A small contrastive audio-text model, trained from scratch.
Model: 10.5M parameters, encoder norm layernorm, encoder activation swiglu, text encoder width 320, text encoder layers 8, text encoder activation gelu.
Rows from block 5 of the audio encoder of a small contrastive audio-text model, named by matrix and row number. Rows with one number belong to one neuron. Each number is 128 + 24 x the weight over its row's rms, rounded and kept within 0 to 255. All counts start at 0.
After each neuron's rows are labels from the 100 clips, of 14848, where the neuron reaches its largest size: "responds to" is what is common among them; "peak on" is the class under the peak. Only what is clearly more common there than usual is listed. The data: synthesized solo parts of chorales (CocoChorales).
# gate: MLP gate (encoder.blocks.5.mlp.gate.weight, 192x96), inputs 0-95
# fc1: MLP up (encoder.blocks.5.mlp.fc1.weight, 192x96), inputs 0-95
# fc2: MLP down (encoder.blocks.5.mlp.fc2.weight, 96x192, transposed), outputs 0-95

gate.138 [154 105 149 122 145 143 141 159 157 180 115 129 153 141 109 111 149 128 127 150 131 124 108 124 148 106 103 103 107 125 122 112  88  85 189 133 141 109  92 135 114 150 114 112 100 131 136 124 138 120 158 140 135 148 133 140 139 172 118 115 148  91  93 102 107 170 124  89  67 144  72 121 107  92 121 167 150 135  94 154 128 137 145 131 114  83 108 149 124 126 123 163 161 161 119 114]
fc1.138 [125 131 128  84 137 139  88 132  99  86 118 129 167 120 176 135 139  87 123 140 123 137  78 116 118 144 120 126  95 120 156 105  89 110  72 143 148 102 129 117 124 141 153 173 116 145 143 102 131 114 136 137 147 161 164 131 124 102 144 151 146 155 180 122 135 147 143 132 138 122 111 142 111  88 126 145 170 105 163 129 109 183 126 130  72 138 128 116 140 105 156 140  84 124 101 107]
fc2.138 [111 137 191 141 169 120 147 114 148 141 167  87 139 113 126  94 107 123 103 153 118  72 113 113 142 149 139 138 111 138 144 111  93 126 107 131 130 121 128  96 113 103 122 130 147 134 193 120 102 128  96 107 106 138 139 119 129 126 102 112 117 141 116 117 124 128 144 158  92 170 110 203 108 130 120 120 110  89 142 173 145 138 107 130 144  96 149 182 141 112 128 174 113 134 125 111]
responds to: clarinet; note D#4; note C#4; note D4
peak on: D#4; C#4

gate.161 [123 129 190 105 121 130  98 130 110 137 128 121  75  67 121 144 105 121 165 141 159 153 156  68  82 139 138 150 130 114 119 140 120  58 140  71 120 131 149 157 159 123 117 128 128  98 111 149 145 170 112 121 128 114 113 137 135 145 117 113 113 170 114 147 139 122 129 141 156 131 130 163 137  94 152  93  97 106 141 129 153 124 109  96 142 136 148 136 114 134 126 129 114 117  82 147]
fc1.161 [ 80 117 159  92 123  98  93 152 112 142 107 125 116 111 120 153 116 137 100 175 152 167 128 151 122 140 139 125 146 101 144 164 125  45 140  99 134 150 172 148 132 166 118 105 126 136 141 106 138 120 123 124 112 143 161 144 189 138 130 137 136 142 135 127 143 119 149 130 147 132 115 169 131 122 115  84  85 146 136 124 131 113 108 122 142 169 127  91  77 118 129  96 110 150  99 150]
fc2.161 [110 123 135 110 130 105 152 109  96 118 119 115 185 125 101 170 132 116 111 153 120 118 116 115 125 180 124 169 128 159 156  86 108 152 105 138 123 117 156 168 137 138 129 138 134 162 105 117 119 146 113 118 145 117 199 164 125 123 159 110 107 132 122 142 103 140 157 109 101 128 151 190 140 141 130 140 124 148 165 134 149 154 100 142 100 174 165 163 139 133 116 146 171 133 118  93]
responds to: note F5; note G5; flute; note D#5
peak on: F5

gate.68 [ 93 110 133  90 124  96 141  84 145 126 129  93 122 134 125 112 120  74  82 163 139 109 142 103 112 110 160 151  96 167 102 161 163 148 138 122 142 126 126 127 141 119 151 132 128 138 119 139 134 159 127 139 154 126 127 106 110  94 124 107  75 114 127 129 143 129 112 124 162 117 169 131 147 106 114  86  96 194 127 116 125 120 109 135 133 152 155 109 147 165  99 156 106 126  68 166]
fc1.68 [151 157  95 137 120 162 134 152 130 176 106 124 150 138 130 138 140 111 153 144 154 144 159 164 136 131 117  92 145 100 142 126  77 122  86  85 125 115 111 124 128 148 110 164 130 106 109  75 109 138 111 114 117 113 119 155 133 119 119 104 200 145 155 133 124 162  94 127 119 141  95 142 135 173 114 167 149 108 106  90 117 135 118 112 122 114 132 131 104  90 117  96 161 105 154 172]
fc2.68 [141 155  89 161 183 118  65  78 118 111 134 126 132 141 116 170 121  92 127 129 121 127 167  95 134 115 105 116 105 123 134 120 141 136 187  82 137 134 137 119 146 121 120 146 159 107 131  77  97 140 116  80 109 132 109  82 123 121 106 119  99 153 113 155  84 115 125  80  92 136 156 136 165 118 134 125 120 159 137 121 134  98 137 132 132 126 141 157 123 124 169 126 145 120 143 139]
responds to: note F5; note D#5; flute; note G5
peak on: F5

gate.132 [119 136 135 100 124 132 135 104 132 120 179  74 118 129  90 130 117 165 178 107 190 138 153 139 136 127 148 148 125 116 150  86 154 146 148 121 158 150 145 108 133  94 116 123 124 161 136 128 155 147 112 122 120 119 163 140 109 157 161 168 168 111 130 133 160 142 163 116 151 139 114 142  95  94 141  85 143 128 102 123 118 138 126 105 160 126  65 116 106  96 124 111 126 118 137  76]
fc1.132 [129 154 129 163 120 146 154 133 149  75 145  96 121 107 113 154  99 134 125 108 140 160 121 101 138 150 116 104 135 108 151 114 159 103 150  90  95 142 156 119 105 107 133 143 116 151 141 152 157 144 145 109 144 167 178 162 125 167 137 125 195 139 145 151 157 125 105 172 120 165 135 172 129 115 116  89 138 113 101 102 110 106 124 116 143 110  72 154 159 135 123 139 134 102 152 117]
fc2.132 [115 102 118 112 141 127 154 109  97 121 162  87 104 128 143 154 116 141 126 109 101  91  51 127 135 135 121 110 129 144 127 107 144 127 129 113 154 115 158 149 100 149 127 149 131 166  94 139 110 134  83 119 107  93  98 154  93 116 176  87 136 124 107 161 118 105 144 136 103  91 115 138 107 150 131 119 110 114 110 114 110  86 177 132 106  97 163 157 130 159 115 114 125  77 109 115]
responds to: note G#4; note A#4; oboe; note G#5
peak on: G#4

gate.175 [156 131 148  81 141 114 137 121 127 116  83 144 102 105 150 123 127 172 134 121 175  92 142 156 137 100  96 148 142 123 128 121 120 118 148 153 167 151 144 154 116 162  85 104 115 143  82 169 118 151  71 149 156 126 105 141 147 131 132 117 162 129  87 127 123 143 114 140  99 143 135 118 157 127 105 119 159 144  75 130 141 172 109 111  85 101 162  82 119 134 111 137 123 133 103 132]
fc1.175 [134 131 156  84 117 112 165 111 152 124  96 146 173 118 127 107 124 143 111 106 140  92 147 129 148  75  97 170 138 136 117 142 119 139 165 101 173  98  99 138 200 142  91 123 136 135 131 147 140 103  94 144 135 123 108 138 161 114 102 150 109  83 112 114 130 148 115 104 108 130 124 155 135 136 162 119 166 140 130 118 145 126 165 114 160 127  94  99 176 145 154 164 144 110 119 123]
fc2.175 [131 102 110 114  57  83 139 109 101 148 163 162 175 107 132 115 149 129 111 132 142 134 100 141 121 143 139 165 149 152 143 139 145 195 139 130 137 149 132 103 109 107 117 139 152 104  81 121 131 116 177 110 112 157 122 126 131 113 125  93 111 156 142 114 122 119 132 114 133 139 159 139 114 147 176 111 123 137  82 116 148 178 114 130 119 127 148 124 130 149 144  95  97 104  71 151]
responds to: trombone; note F#4; note F4
peak on: F#4

gate.37 [106 116 119 127 120 146 101 126 161 125 180  99 137 151  99 143 151 146 151 121 125 134 131 100 151 125 110  58 113 169 146  86 115 153 163 103  90 156 144 134 128 122 134 119 115 164 136 133 118 162 134 117 150 116 131  95 123 129 100 117 110 153 160 111 148 141 119 138  96 129 141 123 156 167 107 159 129 129 106  89 153 144 181 165 111 147 151 122 190 120 147  79 146 102 136 108]
fc1.37 [111 107 151  94 139 146 141 133 155 123  57 145 131 136 119 120 130  99 102 120 107 160 137 127 158  87 131 165 119 136 125 142 177 146 146 120 103 173  90 108 144 150 145 112 142 128 131 147 142 136 130 123 110  83 128 121 128 142 105 112 120 122 101  84 101 137 111 188 178 119 154 128 128 176 150 133 131  90 150 131 120 113 172 139  68 118 121 125 154 144 147 113 122 155 169 122]
fc2.37 [ 92  97  96 151 115 164 129 113 119 148 159  95 149  99 164 159 131 147  98 114 144 130 117  68 191 130 112 138 137 142 154 119 141 152 164 108 123 124 107 142 129 113  98 119 119 122 145 152 121 128 157  90 129 114 200 128 142 117  93 146 158 128 142  93 110 173 133 125 120 119 131 113 107 145 132 122 107 150 122 143 121 110  59 129  87 162 112 119 133 143 115 122 116 103 118 162]
responds to: note B4; horn; note C#5; note A4
peak on: silence; B4

gate.49 [153 156 138 124 156 110 124 145 151 161 122 111 106  87 105  93 132 140 115 132 142 115 164 112 122  90 111 118 139 154 117 157 154 127 144 135  79 128 136 107 109 129 131  98  86 123 107 110 109 119 124 109 115 150 158  94 149 154 127  98 125 112  46 113 140 134 178 120 158 165 183 154 140 162 160 126 129 140  96 114 141 116 116 134 178 127 110 120 140 143  91 114 113 159  98 147]
fc1.49 [110 152 139 140 168 109 103 107 110 118 137  84  83 152 148 115  94  97 128  97 163  77  63 151  82 134 117 135  89 132 136 122 165 145 110 120 144 118 105 137  97 134 118 107 154 119 158 150 126 132 123 138  95 131 125  98 122 132 111 111 144 163 173 141 118  85 148 147 175 133 184 119 110 128 120  91 112 179 109 134 136 125 145 103 111 137 156 108 130 133 141 134 116 135 142 142]
fc2.49 [ 76 142 146  89 125 119  94 141 152 160 156 118 108 108  92  67 116  97 150 157 158 135  89 108 136 124 129 143 128  98 134  80  92 133 112 156 176 146 132 107 145 117 163 125 103 141 139 150  62 144  96 103 133 130 103 148 124 138 108  79 131 166 125 109 142 133 110 166 129 117  90 149 110 127 111 118 145  88 146 157 135 120 111 111 154 155 117 130 117 143 126 130 128 159 120 125]
responds to: clarinet; note D4; note E4; note F4
peak on: D4

gate.71 [112 103 157  98 147 142 110 168 152 156 148 174 143 134 113 148 137  83 132  91 131 163 130 150 137 130  93 100 120  92 136 119 112 144 150 112 120 115 129 125 118 146 151 122 163  91 107 149 144  85 101 148 146  85 109 117 153 149 114 159  80 143 149 158 151 145 135 108 104 126 145 137 120 126 134 119 171 135 138 102 142 159  79  86 126 149 101 120 154 109 159 109 162  87  94 155]
fc1.71 [140 140 105 149 134 121 113  71 159 120 114 130  95 145 134 127 134 131 132 163 118 140 130 101 136 141 111 113 110 179 110 106 113 127 135 104 146 151 103 146 102 109 107 147  95 113 110 115 131 129 133 124 135 132 111 131 108  88 150 158 184 159 107 118  96 132 117 145 140 158 130 134 121  80  97 168  94  93 185 110 113 103 160 151 123  72 115 115 112 135 155 156  97 127 150  66]
fc2.71 [ 99 166 153 122 134 127 119 142 126 147 109  99 122 115 102 125 138 137 106 117 144 160 135 131 136 117 159 125 132 143 151 117 132 145 119 131 127 117 119 106  98 139 115 127 198 152 110 118 146  79 118 130  95 119 152 203 161 130 136 109 146 123 118 175 125 141  65 122 150 136 161 149 144 144 116 112  87 113 125 143 100 116 119 113  62 115  85 154 147 131 126  73  94 144 119 118]
responds to: note G#3; note F#3; bassoon
peak on: G#3

gate.44 [ 95 177 117 133 125 179 114 162  66 114 105 147 140 108 101 136 156 140 141 104 142 118 102 106 130 127 105 123 133 135 158 143  84 133  83 132 115 142  91 142 102  79 111 146 107 120 184 128 143 151 141 116 110 133 131  95  97 123 118 144 171 129 156 132 114 148 137 143  87 191 100 161 107 149 139  83 138 120 144  89 121 107 139 133 141 135 124 116 105 134 146 143 137 107 139 103]
fc1.44 [109 126  78  92  86  68 166  99 155 127 164 121 129 136 130 151 108 157 141 161 123  99 136 148 130  96 141 168 121 117 130 140 140 138 107 148  86 128 152 151 134  98 176  81 125 182 131 133 114 134  94 100 173 117 146 112 155 150 121 112 144 125 120 129 134 113 154 102 142 117 149 138 148 108 150 160 122 154 148 103 173 131 173 137 112 130 142 137 120 152 121 102 124 119  96 165]
fc2.44 [153 143 111 148 150 110 123 100 136 125 126 136 109 113 131 165 170 139 114  81  92  83 116 137 137 130 140 125 101 123 139 110 190 106 141 143  69 106 147  79 137 153 132 134 143 130 114 124 138 122 128 148 126 148 140 130 137 145 185 151 140 133 158 149 205 150  84 125 125 142 145 125 106 129 106 118 127  83 134 121  99 135 159 103 117 108  97 117 142 117 155 170 129 170 150 142]
responds to: note E5; note D5; violin
peak on: E5

gate.29 [125 167  74 118 152 129 154 130 124 187 164 149 157 124 127 109 120 116 122 106 165 103 143 177 113 103 129 155 166 107 131  85  89 110 145 130 161 107 126 120  88 121 103 110  91 132 124 131 151 130 108 137 109 131 133 120 132 108 119 125 103 147 153 148 131 169 127 126 103 125 140 165 141 146  87  79 145 127 129 102 143 131 129 126  95 165 164 115 128 125 131  75 107 104 161  78]
fc1.29 [146 117 168 123 128 141 143 170  87  68 120  96 116 144 143 133  92 139 105 143 106 125 151 101 145 115 130 174 148 115 164 160 160 166 171 120 119 105 139 140 139 146 134 141 147 108 128  74 103 105 140 124 109 120 136 138 113 124 140 144 130  91 145  99 158 195 143 117 126 156 120  91 129 146 123 117 126 184 123 161 142 113 145 163 120 148  98 157 146 108 136 143 131 104 119  90]
fc2.29 [147 127  69  67 140 136 139 107 187 109  82 174 130  92 109 115 124 120 124 120 133 134 138 132 113 140 179 139 107 131 119 160 145 132 105 158 153  95 119 150 131 189 118 130 121 125  88 143 131 129 111  91  79  90 135 120 118 124 133 149 144 146 125 142 136 150 139 132 109 139 138 127 155 133 127 113 139  92 112 103 142 119 104 160 163 120  87 136 120 162 106  84  89 138 150 117]
responds to: note A4; note B4; violin; note G4
peak on: A4

gate.150 [153 142 118 117 126 164 108 130  95 128 119 163 146  82 129 102 144 149 153 163 111 156  90 108 124  84 153 166 140 136 115 115  95  93 116 103 140 126 142 115 143 164 168 166 107 145 100  60 118 100 105 118 130 121 130 100 135 129 146 113 135 108 105 132  82 128 142 153 128 148 110 158 133 118 134 119 157 142 119  88 172 108  88 127 173 128  93 134 147  94 108 152 127 103 114 154]
fc1.150 [146  94 147 121 115 136 124 112 124 111 165 141 128 142 145 174 130 116 121 140 124 128 114 134 152 155  80 117 144 132 107 108  73 114 174 133 176 130  94 108 137 143 117  97 146  97 119 128 164 143 154 166 129 110 123 171 127 115 134 161 105 133 113 149 130  95  78 106 105 102  75  95 137 114 119 140 129 125 104 108 111 123 151 142 131 139 120  90 101  76 144 121 142 106 131  57]
fc2.150 [117 140 147 121  95 156 114  90 153 145 135 140 150 105  93 109 133 120 113 142 137 174 162 105 121  71 121 151 148 114 132 103 123 135 100 124 112 138 102  95 104 144 136 128  80 151 125 151  78 112 183 143 153 147 177 131  78 102 140 137 117  96 127 115 144 159 125 103 145 136  96 137 120 126 130 137 156 105 117 125 158 124  89 125 181 102 147 144  90 124 148 135 114  99 149  86]
responds to: trombone; note D4; note E4; note C4
peak on: D4

gate.93 [109 120 183 140 142 143 105 132 177 117  84  91 128 142 155 140 119  87 113 171 156 105 101  67 127 124  93 138 160 131 155 108  81 101 138 124 130  98 134  90 126 165 135 127 137 142  65 152 127 136  97 127 142 119 150 153  98 113 126 112 122 119 117 146 160 129 141 112 166 141 155 142 108 106 139 152 133 139 108 160 111 136 162 157  97 139 118 176 128 117 136  93 140 130 128 143]
fc1.93 [106 122 169 153 137 134  99 136 164  83 123  71 159 129 153 120 145  96  96  83 123 140 125  65 122 136  61 136 143 128 177  88 104  93 149 109 127 118 115 100 134 172 124 141 120 128 145 106 122 142 146 124 148  84 139 154 107 160 129 140 131 128 108 143 158 128 111 125 133 126 138 126 120 124 144 117 123 157 116 119 161 147 145 150 104 147 113 114 130 135 166 111 130 162 171  84]
fc2.93 [122 137 163 139 127 157 100  98 149 113 156 142 105 127 139  97 136 151 124  97 115  88 120 135 127 121 175 142 141 102 123 146 137 120 124  90 134 138 171  72 103 120 113  88 121 128 133 116 127 146  81 155 120 107 129 119 145 110 151 133 169 122 118 105 111  96  91 123 102 132 100  86  77 125 100  94 129  86  88 123 116 130 125 117 165  80 140  94 138 155 125  96  88 142 119 164]
responds to: note F5; flute; note G5; note D#5
peak on: silence

gate.148 [ 99 135 143  93 197 125 120 121 122  88 129 118 123 159 129  89 147 141 152 122  97 129 152 193 102 162 151 155 128 134  87 118 102 130 163 109 105  98 109 155 158 134 102 131 125 126 165 123 159 161 139 109 137 133 136 194 135 166  99 125  88 116 165 129 137 113 116 132 154 141 136 128 143 103 124 109 133 146 141 123 145 149 138  98 140 109 173 122 141 105 114  86 105 156 129 154]
fc1.148 [ 93 125 103 140 103 137  90 151 135  90 151 174 145 114 166 157 106 126 120  90  88 130 129  93 157 135  97 157 128  94 149 162  69 129 149 149 131  78 125 126 130 129 143 127 166 101 103 123 112 118 107 132 101 157 157 107 141 129 136 108 159  93 124 156 134 124 120 122 108 142  81  99 159 138 149 133 121 152 106 123 134 140 141 113  80 109 126 151 156 173 130 103  97  90 127 113]
fc2.148 [119 117 127 123 137 166 166 172 128  97 105 131 144 106 108 102 139 134  91 149 144 162 115  87 132 137 116  76  88 124 132 184  85 103 114 152 118 160 132 171 151 118 111 139 143 178  98 137 158 138 122 105 121 109 130 136 120 148 142 161 115 110 116 102 155 147 142 130 153 137 123  79 104  89 119 108 137 134 167 139 108 128 179 129 137 113 126 136 143 163  92  81 140 152 119 121]
responds to: note E5; note F5; violin; note D5
peak on: E5

gate.112 [133 123 103 124 106 129 123  95 127 150 119 143 159 154 110 115 142 128 126  94 148 157 102 146  78 107 172  93  86  82 120 110 128  96 115  95 123  95 101 138 102 161 118 120 147 100 167 146 131 149 111 112 131 105 143 167 115 161 120 145 137 144 163 109 176 148 112 101 138 118 144 179 129 158 116 131 135 114  99 120 101  78 106 140  87 110 135 152  95 133 105 164 100 122 102 115]
fc1.112 [147 137 126 143 104 151 116 139 138  84 168 117 102 115 135 120 116  84  72 150 149  81 116  95 123 151  95 130 160 143 149 159 114 152 138 113 134 146 118 152 188  85 134 145 137 144 136 121 118 166 136 162 153 136 100 121 124  98 128 150 121 160  95 135 108  88 117  93 119 114 140  93 146 125 146 137 135 159 148  99 139 149 135 111 179 129 113 116 169 130 117  77 144 149 164 145]
fc2.112 [149 149 121 143 192  86 117 114 125 153 157 134  99 129 106 127 148 173 163 146 145 131 123 110 112 131 146 146 116 132 138 145 146 117 155 172 110 102 138 129 130 152 161 165 142 136 111 109 130  83 115 136 135 166  82 185 115 130  96 123 140 158  90 157 159 160 127 125 134 103 120 141 169 103 129 187 121 116 173 113 148 116 101 116 147 104 119 122  91 122 149 133 151 158 111 116]
responds to: note G3; bassoon; note C4; note G#3
peak on: G3

gate.133 [124 117 126  96 123  99 114 141  66 107 115 173 144 156 118 124 128  99 103 137 189 142 120 164 119 146 126 175 120 116 125 105 159 104 113 117 153 148 114 138 107 125  90 116 131 131 137 158 154 184 113 129 138 115 122 186 123 139 123 180 110 152 119 138 100 107 120 114 116 127 102 134 110  82 113 121 114 143 133 126  96 125 135 126 194 132 149 123 146 155 131 116  82  80 114 124]
fc1.133 [123 144 123 172 106 152 155 132 100 121 171 200 111  95 123 106 140 141 153  71  92 139 114 168 118 136  82 139 114 142 163 147  95 141 153 170 124  83 125 135 125  97 128 107 146 136 145 145 131 124 133 127 147 144 150 148  92 138 130 111  81 158 142 143 152 143  78 116 139 105 128 123 129 127 142 177 122 133 149 158 110 141 134 168  97 122 142 137 123 121  95 102 142 155 102 116]
fc2.133 [149 148 143 153 107  80 139  95 127 121 132 148 147 157 131 141 152 142 114 152 131 122 125 122 139  94 138 122  92 156 153 116 139 118 192 119  78 164 141  90  92 117 147 138 112 108 149 106 101 138 153 157 111 169 139 113 170 139 134 115  98 164 104 117 120 135 103 115 161 106 121 112 109  83  98  98 131 120 167 133 135 140 161 110 155 142 143  69 102 111 141 111 135 138  87 156]
responds to: note G#4; note G#3; instrument: cello; trombone
peak on: G#4; G#3

gate.95 [131 124 121 145 117 129 145 167 142  82  86 113 156 171 129 114 131 131 141 120  94 107  89 113 138 119 105 148 107 139  96 127 192 118 142  86 185  94  87  93 130 123 131 108 100 148  94 170 140 168 142 111 121 118 130 140 110 145 139 133 146 143 151 119 109 141  96 135 148 123 148 180 148 151 134 128 159 158 137 125 116 126 111 157 103 111 125 160 128 126  94 127  96 161 153 175]
fc1.95 [134  91 119  89 156 119 133  76  99 195 146 144 124  96 116 138 141 140  92 157 129 154 128 178 144 167 161 118 145 117 121 127  93 138  89 139  80 173 135 127 139 134 128 123 126  91 154 103 124  90 122 187 131 100 111 148 148 114 114 123  97 105 134 128 138 108 122 117 127 126 129  93  93 122 118 100  92 122 105 107 103 138 118 111 162 160 152 102 134 115 141 127 170 120 131 114]
fc2.95 [103 134 130 124 122  83 132 115  80 128 156 108 124 133 169 130 109 109 150 139 110  81 126 151 159 156 127 110 109 124 123 122  89 156 110 118 150  70 157 175 146 150 101 131 137 115 103 104 109 137  88 144 133 123 132 100  93 129 134 141 117 129 158 166  73 128 145  95 156 141 142 138 170 160 111 111 135 125 164 150 115 128 116 119 109 156 160 168 122 145 169 161 129  84 111 134]
responds to: note F5; note G5; note D#5; flute
peak on: silence; F5

gate.4 [133 105  96 138 127 108 157 188 149 127 152 198 120  79 119 169 139 167 165 125 144 115 131 126 116 118 141 120 117 141 125 153 108 128 108 150 115 148 120 149 119 110 121  77 180 139 144 125 145 107 133 119 129 150  77  93 167 150 161 111 109  97 100 126 121  96 132 119 158 111 148 107 144 129 136 114 141 163 121 116 150 131  85 126 157 136 122 132 174 113 114 139 179 137 128 107]
fc1.4 [130 131 148 117 139 108 113 143 149 146 130 164 154 136 151 124  76 109 115 120 133  82 162 110 163 170  94 119 140 116 135 111 147  91 124 110 136 151  85 136 133 169 150  97 151 133 168 155 136 143 121 188 147 110  81 103 155 142 102 132  96 175 170 133 152 136  82 107 145 143 114 143 122 142 139 173 114 136 154 145 129 101 132 149 110 126 116 122 174 163 132 125 120 113  95 122]
fc2.4 [161 101 140 112  81 144 154 137 103 157  77 121 110 150 136 148 135 134 143 169 160 113  96 146 144 114 125 110 145  87 120 104 111 150 141 119 136 143 112 125 113  52 131 113 145 158  91  85 149 137 172 141 128 135 123 165 122 128 167 159 104 109  87  82 109 112 141 121 123 115 121 111 153 134 129 128 139  98 150 173 145 135 120 107 102 145 149 134 113 158 122 158 101  91 103 133]
responds to: trombone; note C#4; note D#4; note F4
peak on: silence

gate.5 [ 91 143 119 162 111 143  94 123  97 123 162 142 123 142 124 132 147 148  99 111 153 108 104 152 138 112 135 143 113 164 177 111  97 149 144 150 116 103 148 125 135 129 120 104 119  60 100 163 126 134 161 132  92  95 140 110 121 174 113 125 123 119 106 131 113  82 158 127 127 152 113  95  93 112  95 140 128 105 131  89 145 142 126 161 168  84 107 113 126 143 105 113 108  80 157  93]
fc1.5 [100 111 166 168 118 149 120 100 131 178 147 147 145 137 124 141 103 140 123  89 123 145 142 125 144 162  88 153 128 133 156 139 134 124 169 144  93 102 166 109 154 110  99 116 122 142 147 140 108  99 124 161 190 130 146 152 117 133 102 100 102 155 140 119 132 106 147 146 138  88 109 151 125 125 160  94 111 180 168 127 129 139 126 137 125  64 117 133 128 140 132  88 130  90  91 133]
fc2.5 [161 124 139 137  85 100 113 126  94 122  99 129 107 132 125 157 109 118 119 129 143  92  88  74 121 122 101 144 109 162  90 123 133  93 137 140 140 109 125  91 145 118 179 158 152 105 109 122 145  97 124 128 113 136 189 156 169 114 153  92 102 130 128 148 101 135  82 133 170 109 174 141  90  90 139 120 112 150 134 121 117 119 101 126 150 132 154 118 152 107 159 107 153 115 114 105]
responds to: note C4; note C#4; note D4; cello
peak on: C4

gate.22 [ 92 145 118 113 169 103 142 142  77 110 185 163 144  74 145 125 117 135 163 118  87 160 141 131 123 137 154 161 145 107 128 122 124 145 155 141 125 100 123 132 172 125 163 128 148  96 116 154 140 120 145 128 138 121 149 129 122 124 153 130 169 147  95 133  84 139 148 110 115 131 122  97 168 139 156 104 144 148 149 117 104 128 157 132 132  73 161 111 142 123 101 122  84  84 113  94]
fc1.22 [157  78  90 159  76 164  87 141 150  83 109 106 141 146 130 100 123 129  88 121 124 121 126 179 163 179 128 116 117 124 149 109  86 109 121 126 103 109 128 125 128 122 108 151  92 143 149 116 112 131 124 115 105 171 145 130 140 128 113  98  98  97 132 112 188 139 109 101 128 143 105 160 170 127 100 122 117 147 132 161 132 126  95 109  97 157 108 112 152 164 113 114 131 128 136 141]
fc2.22 [137 125 137 100 135 106 146 153 168 164  98 107 129 120 126 133 132 120 143  80 151  96  82 147 183 128 134 114 138 124 133 131 156 134 150 128 111 127  80 134 147 151 163 133 125 184 145 117 132 116 112 101 106 160 124 125 113 131 194 118  98 150 119 111 159  86 109 124 144 127 182 162 129 127 113 160 113 135  93 141  98 103 133 147 145  92  77 130 132 143  96  86 129 145 119 130]
responds to: note F#5; violin; note E5; note D#5
peak on: silence; F#5

gate.180 [130 117 167 123 136 106 136  74 120 186 172 102 104 147  93 115  88 148 168 106 158 152 119 115 172 151 112 116 126 178 149 134 152 158 162 126  87 121 141 118 121  98 150 115 114 153 149 150 153 129 137 160 117 148 135 142 103 147 117 151 126 133 129 153 135 126 135 141 119 111 138 148 130  95 128  62 145 133 111  93 125 129 157 158 156 116 143 126 127 158 126  72 150 106 115  99]
fc1.180 [121 123 188  78 122 109 145 188 103 137 135 149  85 156 113 140 120 132 148 149 108 147 131 113 108 120 159 144 171 121 118 153 124  98 137 131  92 115 137 139 149 164 116 144 138  82 146 117 120 138 121 168 126 127 120  82 123 133 141 134  98 112  93 140 112 100 158 101 111 159 141  78 132 186 133 137 145 156 109 123 141 128 161 136 128 172 175 128 148  98  99 144 155 127 132 126]
fc2.180 [172 148 163 151 120 180 158 114 143 110 154 166 137 140 144  96 100 119 170 137 176 155 137 118 142 109 184 128 136 168 130 123 124 122 152 141 120 141 117 123 145 125  95 107 148  97 128 112 135 114 175 159  92 156 133 122 183 116  89 150 136 154 100 109 109 136 100 159 138 144 149 110 134  91 123 142 150 130 135 155 144 147  96 158 139 141 129 105 131  96 148 100 112 175 107 134]
responds to: note G#3; note A#3; bassoon; note C#4
peak on: G#3

gate.77 [105 138 126 138 137 148 113 131 112  72 172  83 103 119  83 142 134 112 122  81 103 128  88 121 139 133 125  67 107 137 187 131 144 148  98 133 113 102 179 133 135 149 113 116 153 166 109 165 142 142 104 142 124 160 125 141 136 133 110  99 169 139 126 121 141  80 134 139 154 118 112 175 138 139 113  83 139 131 107 109  84 111 134 142 148 107 129 133 149 130 127 118 127 128  79 124]
fc1.77 [160 158 141 130 117 114 102 161 155 237  99 143 138 149 146 114 124  99 132 118  88 170 141 130 108 102 114  80 143  91  78 172 112 114 113 114  80 149 115 135 126 139 104 125 129 106 121 116 135  98 149 123 147 128 130 125 116 123 116 154 105 139 148 136 140 129 134 121 137 152 157  75 125 125 137 149 106 119 133 100 145 148 161 127 104 165 149 169 125 121 122 132 113 123 144 146]
fc2.77 [135 165 114 156 127 153 121 107 137  94 130 135 127 119 135 119 138 144 117 174  88 124 107 167 141 116 175 126 108 114 123 152 109 114 103 182 150 147 119 122 144 104 133  82  98 126 112 117 109 123 178 136 113 168 132  76 101 120 114 126  56 116 126 114 154 177 141 123 110 174 120 110 118  97 127 128 111 108 125 125 107  89 129 149 125 170 170 129 117 137 110 145  80 134 123 138]
responds to: note A4; note B4; note C5; note A#4
peak on: A4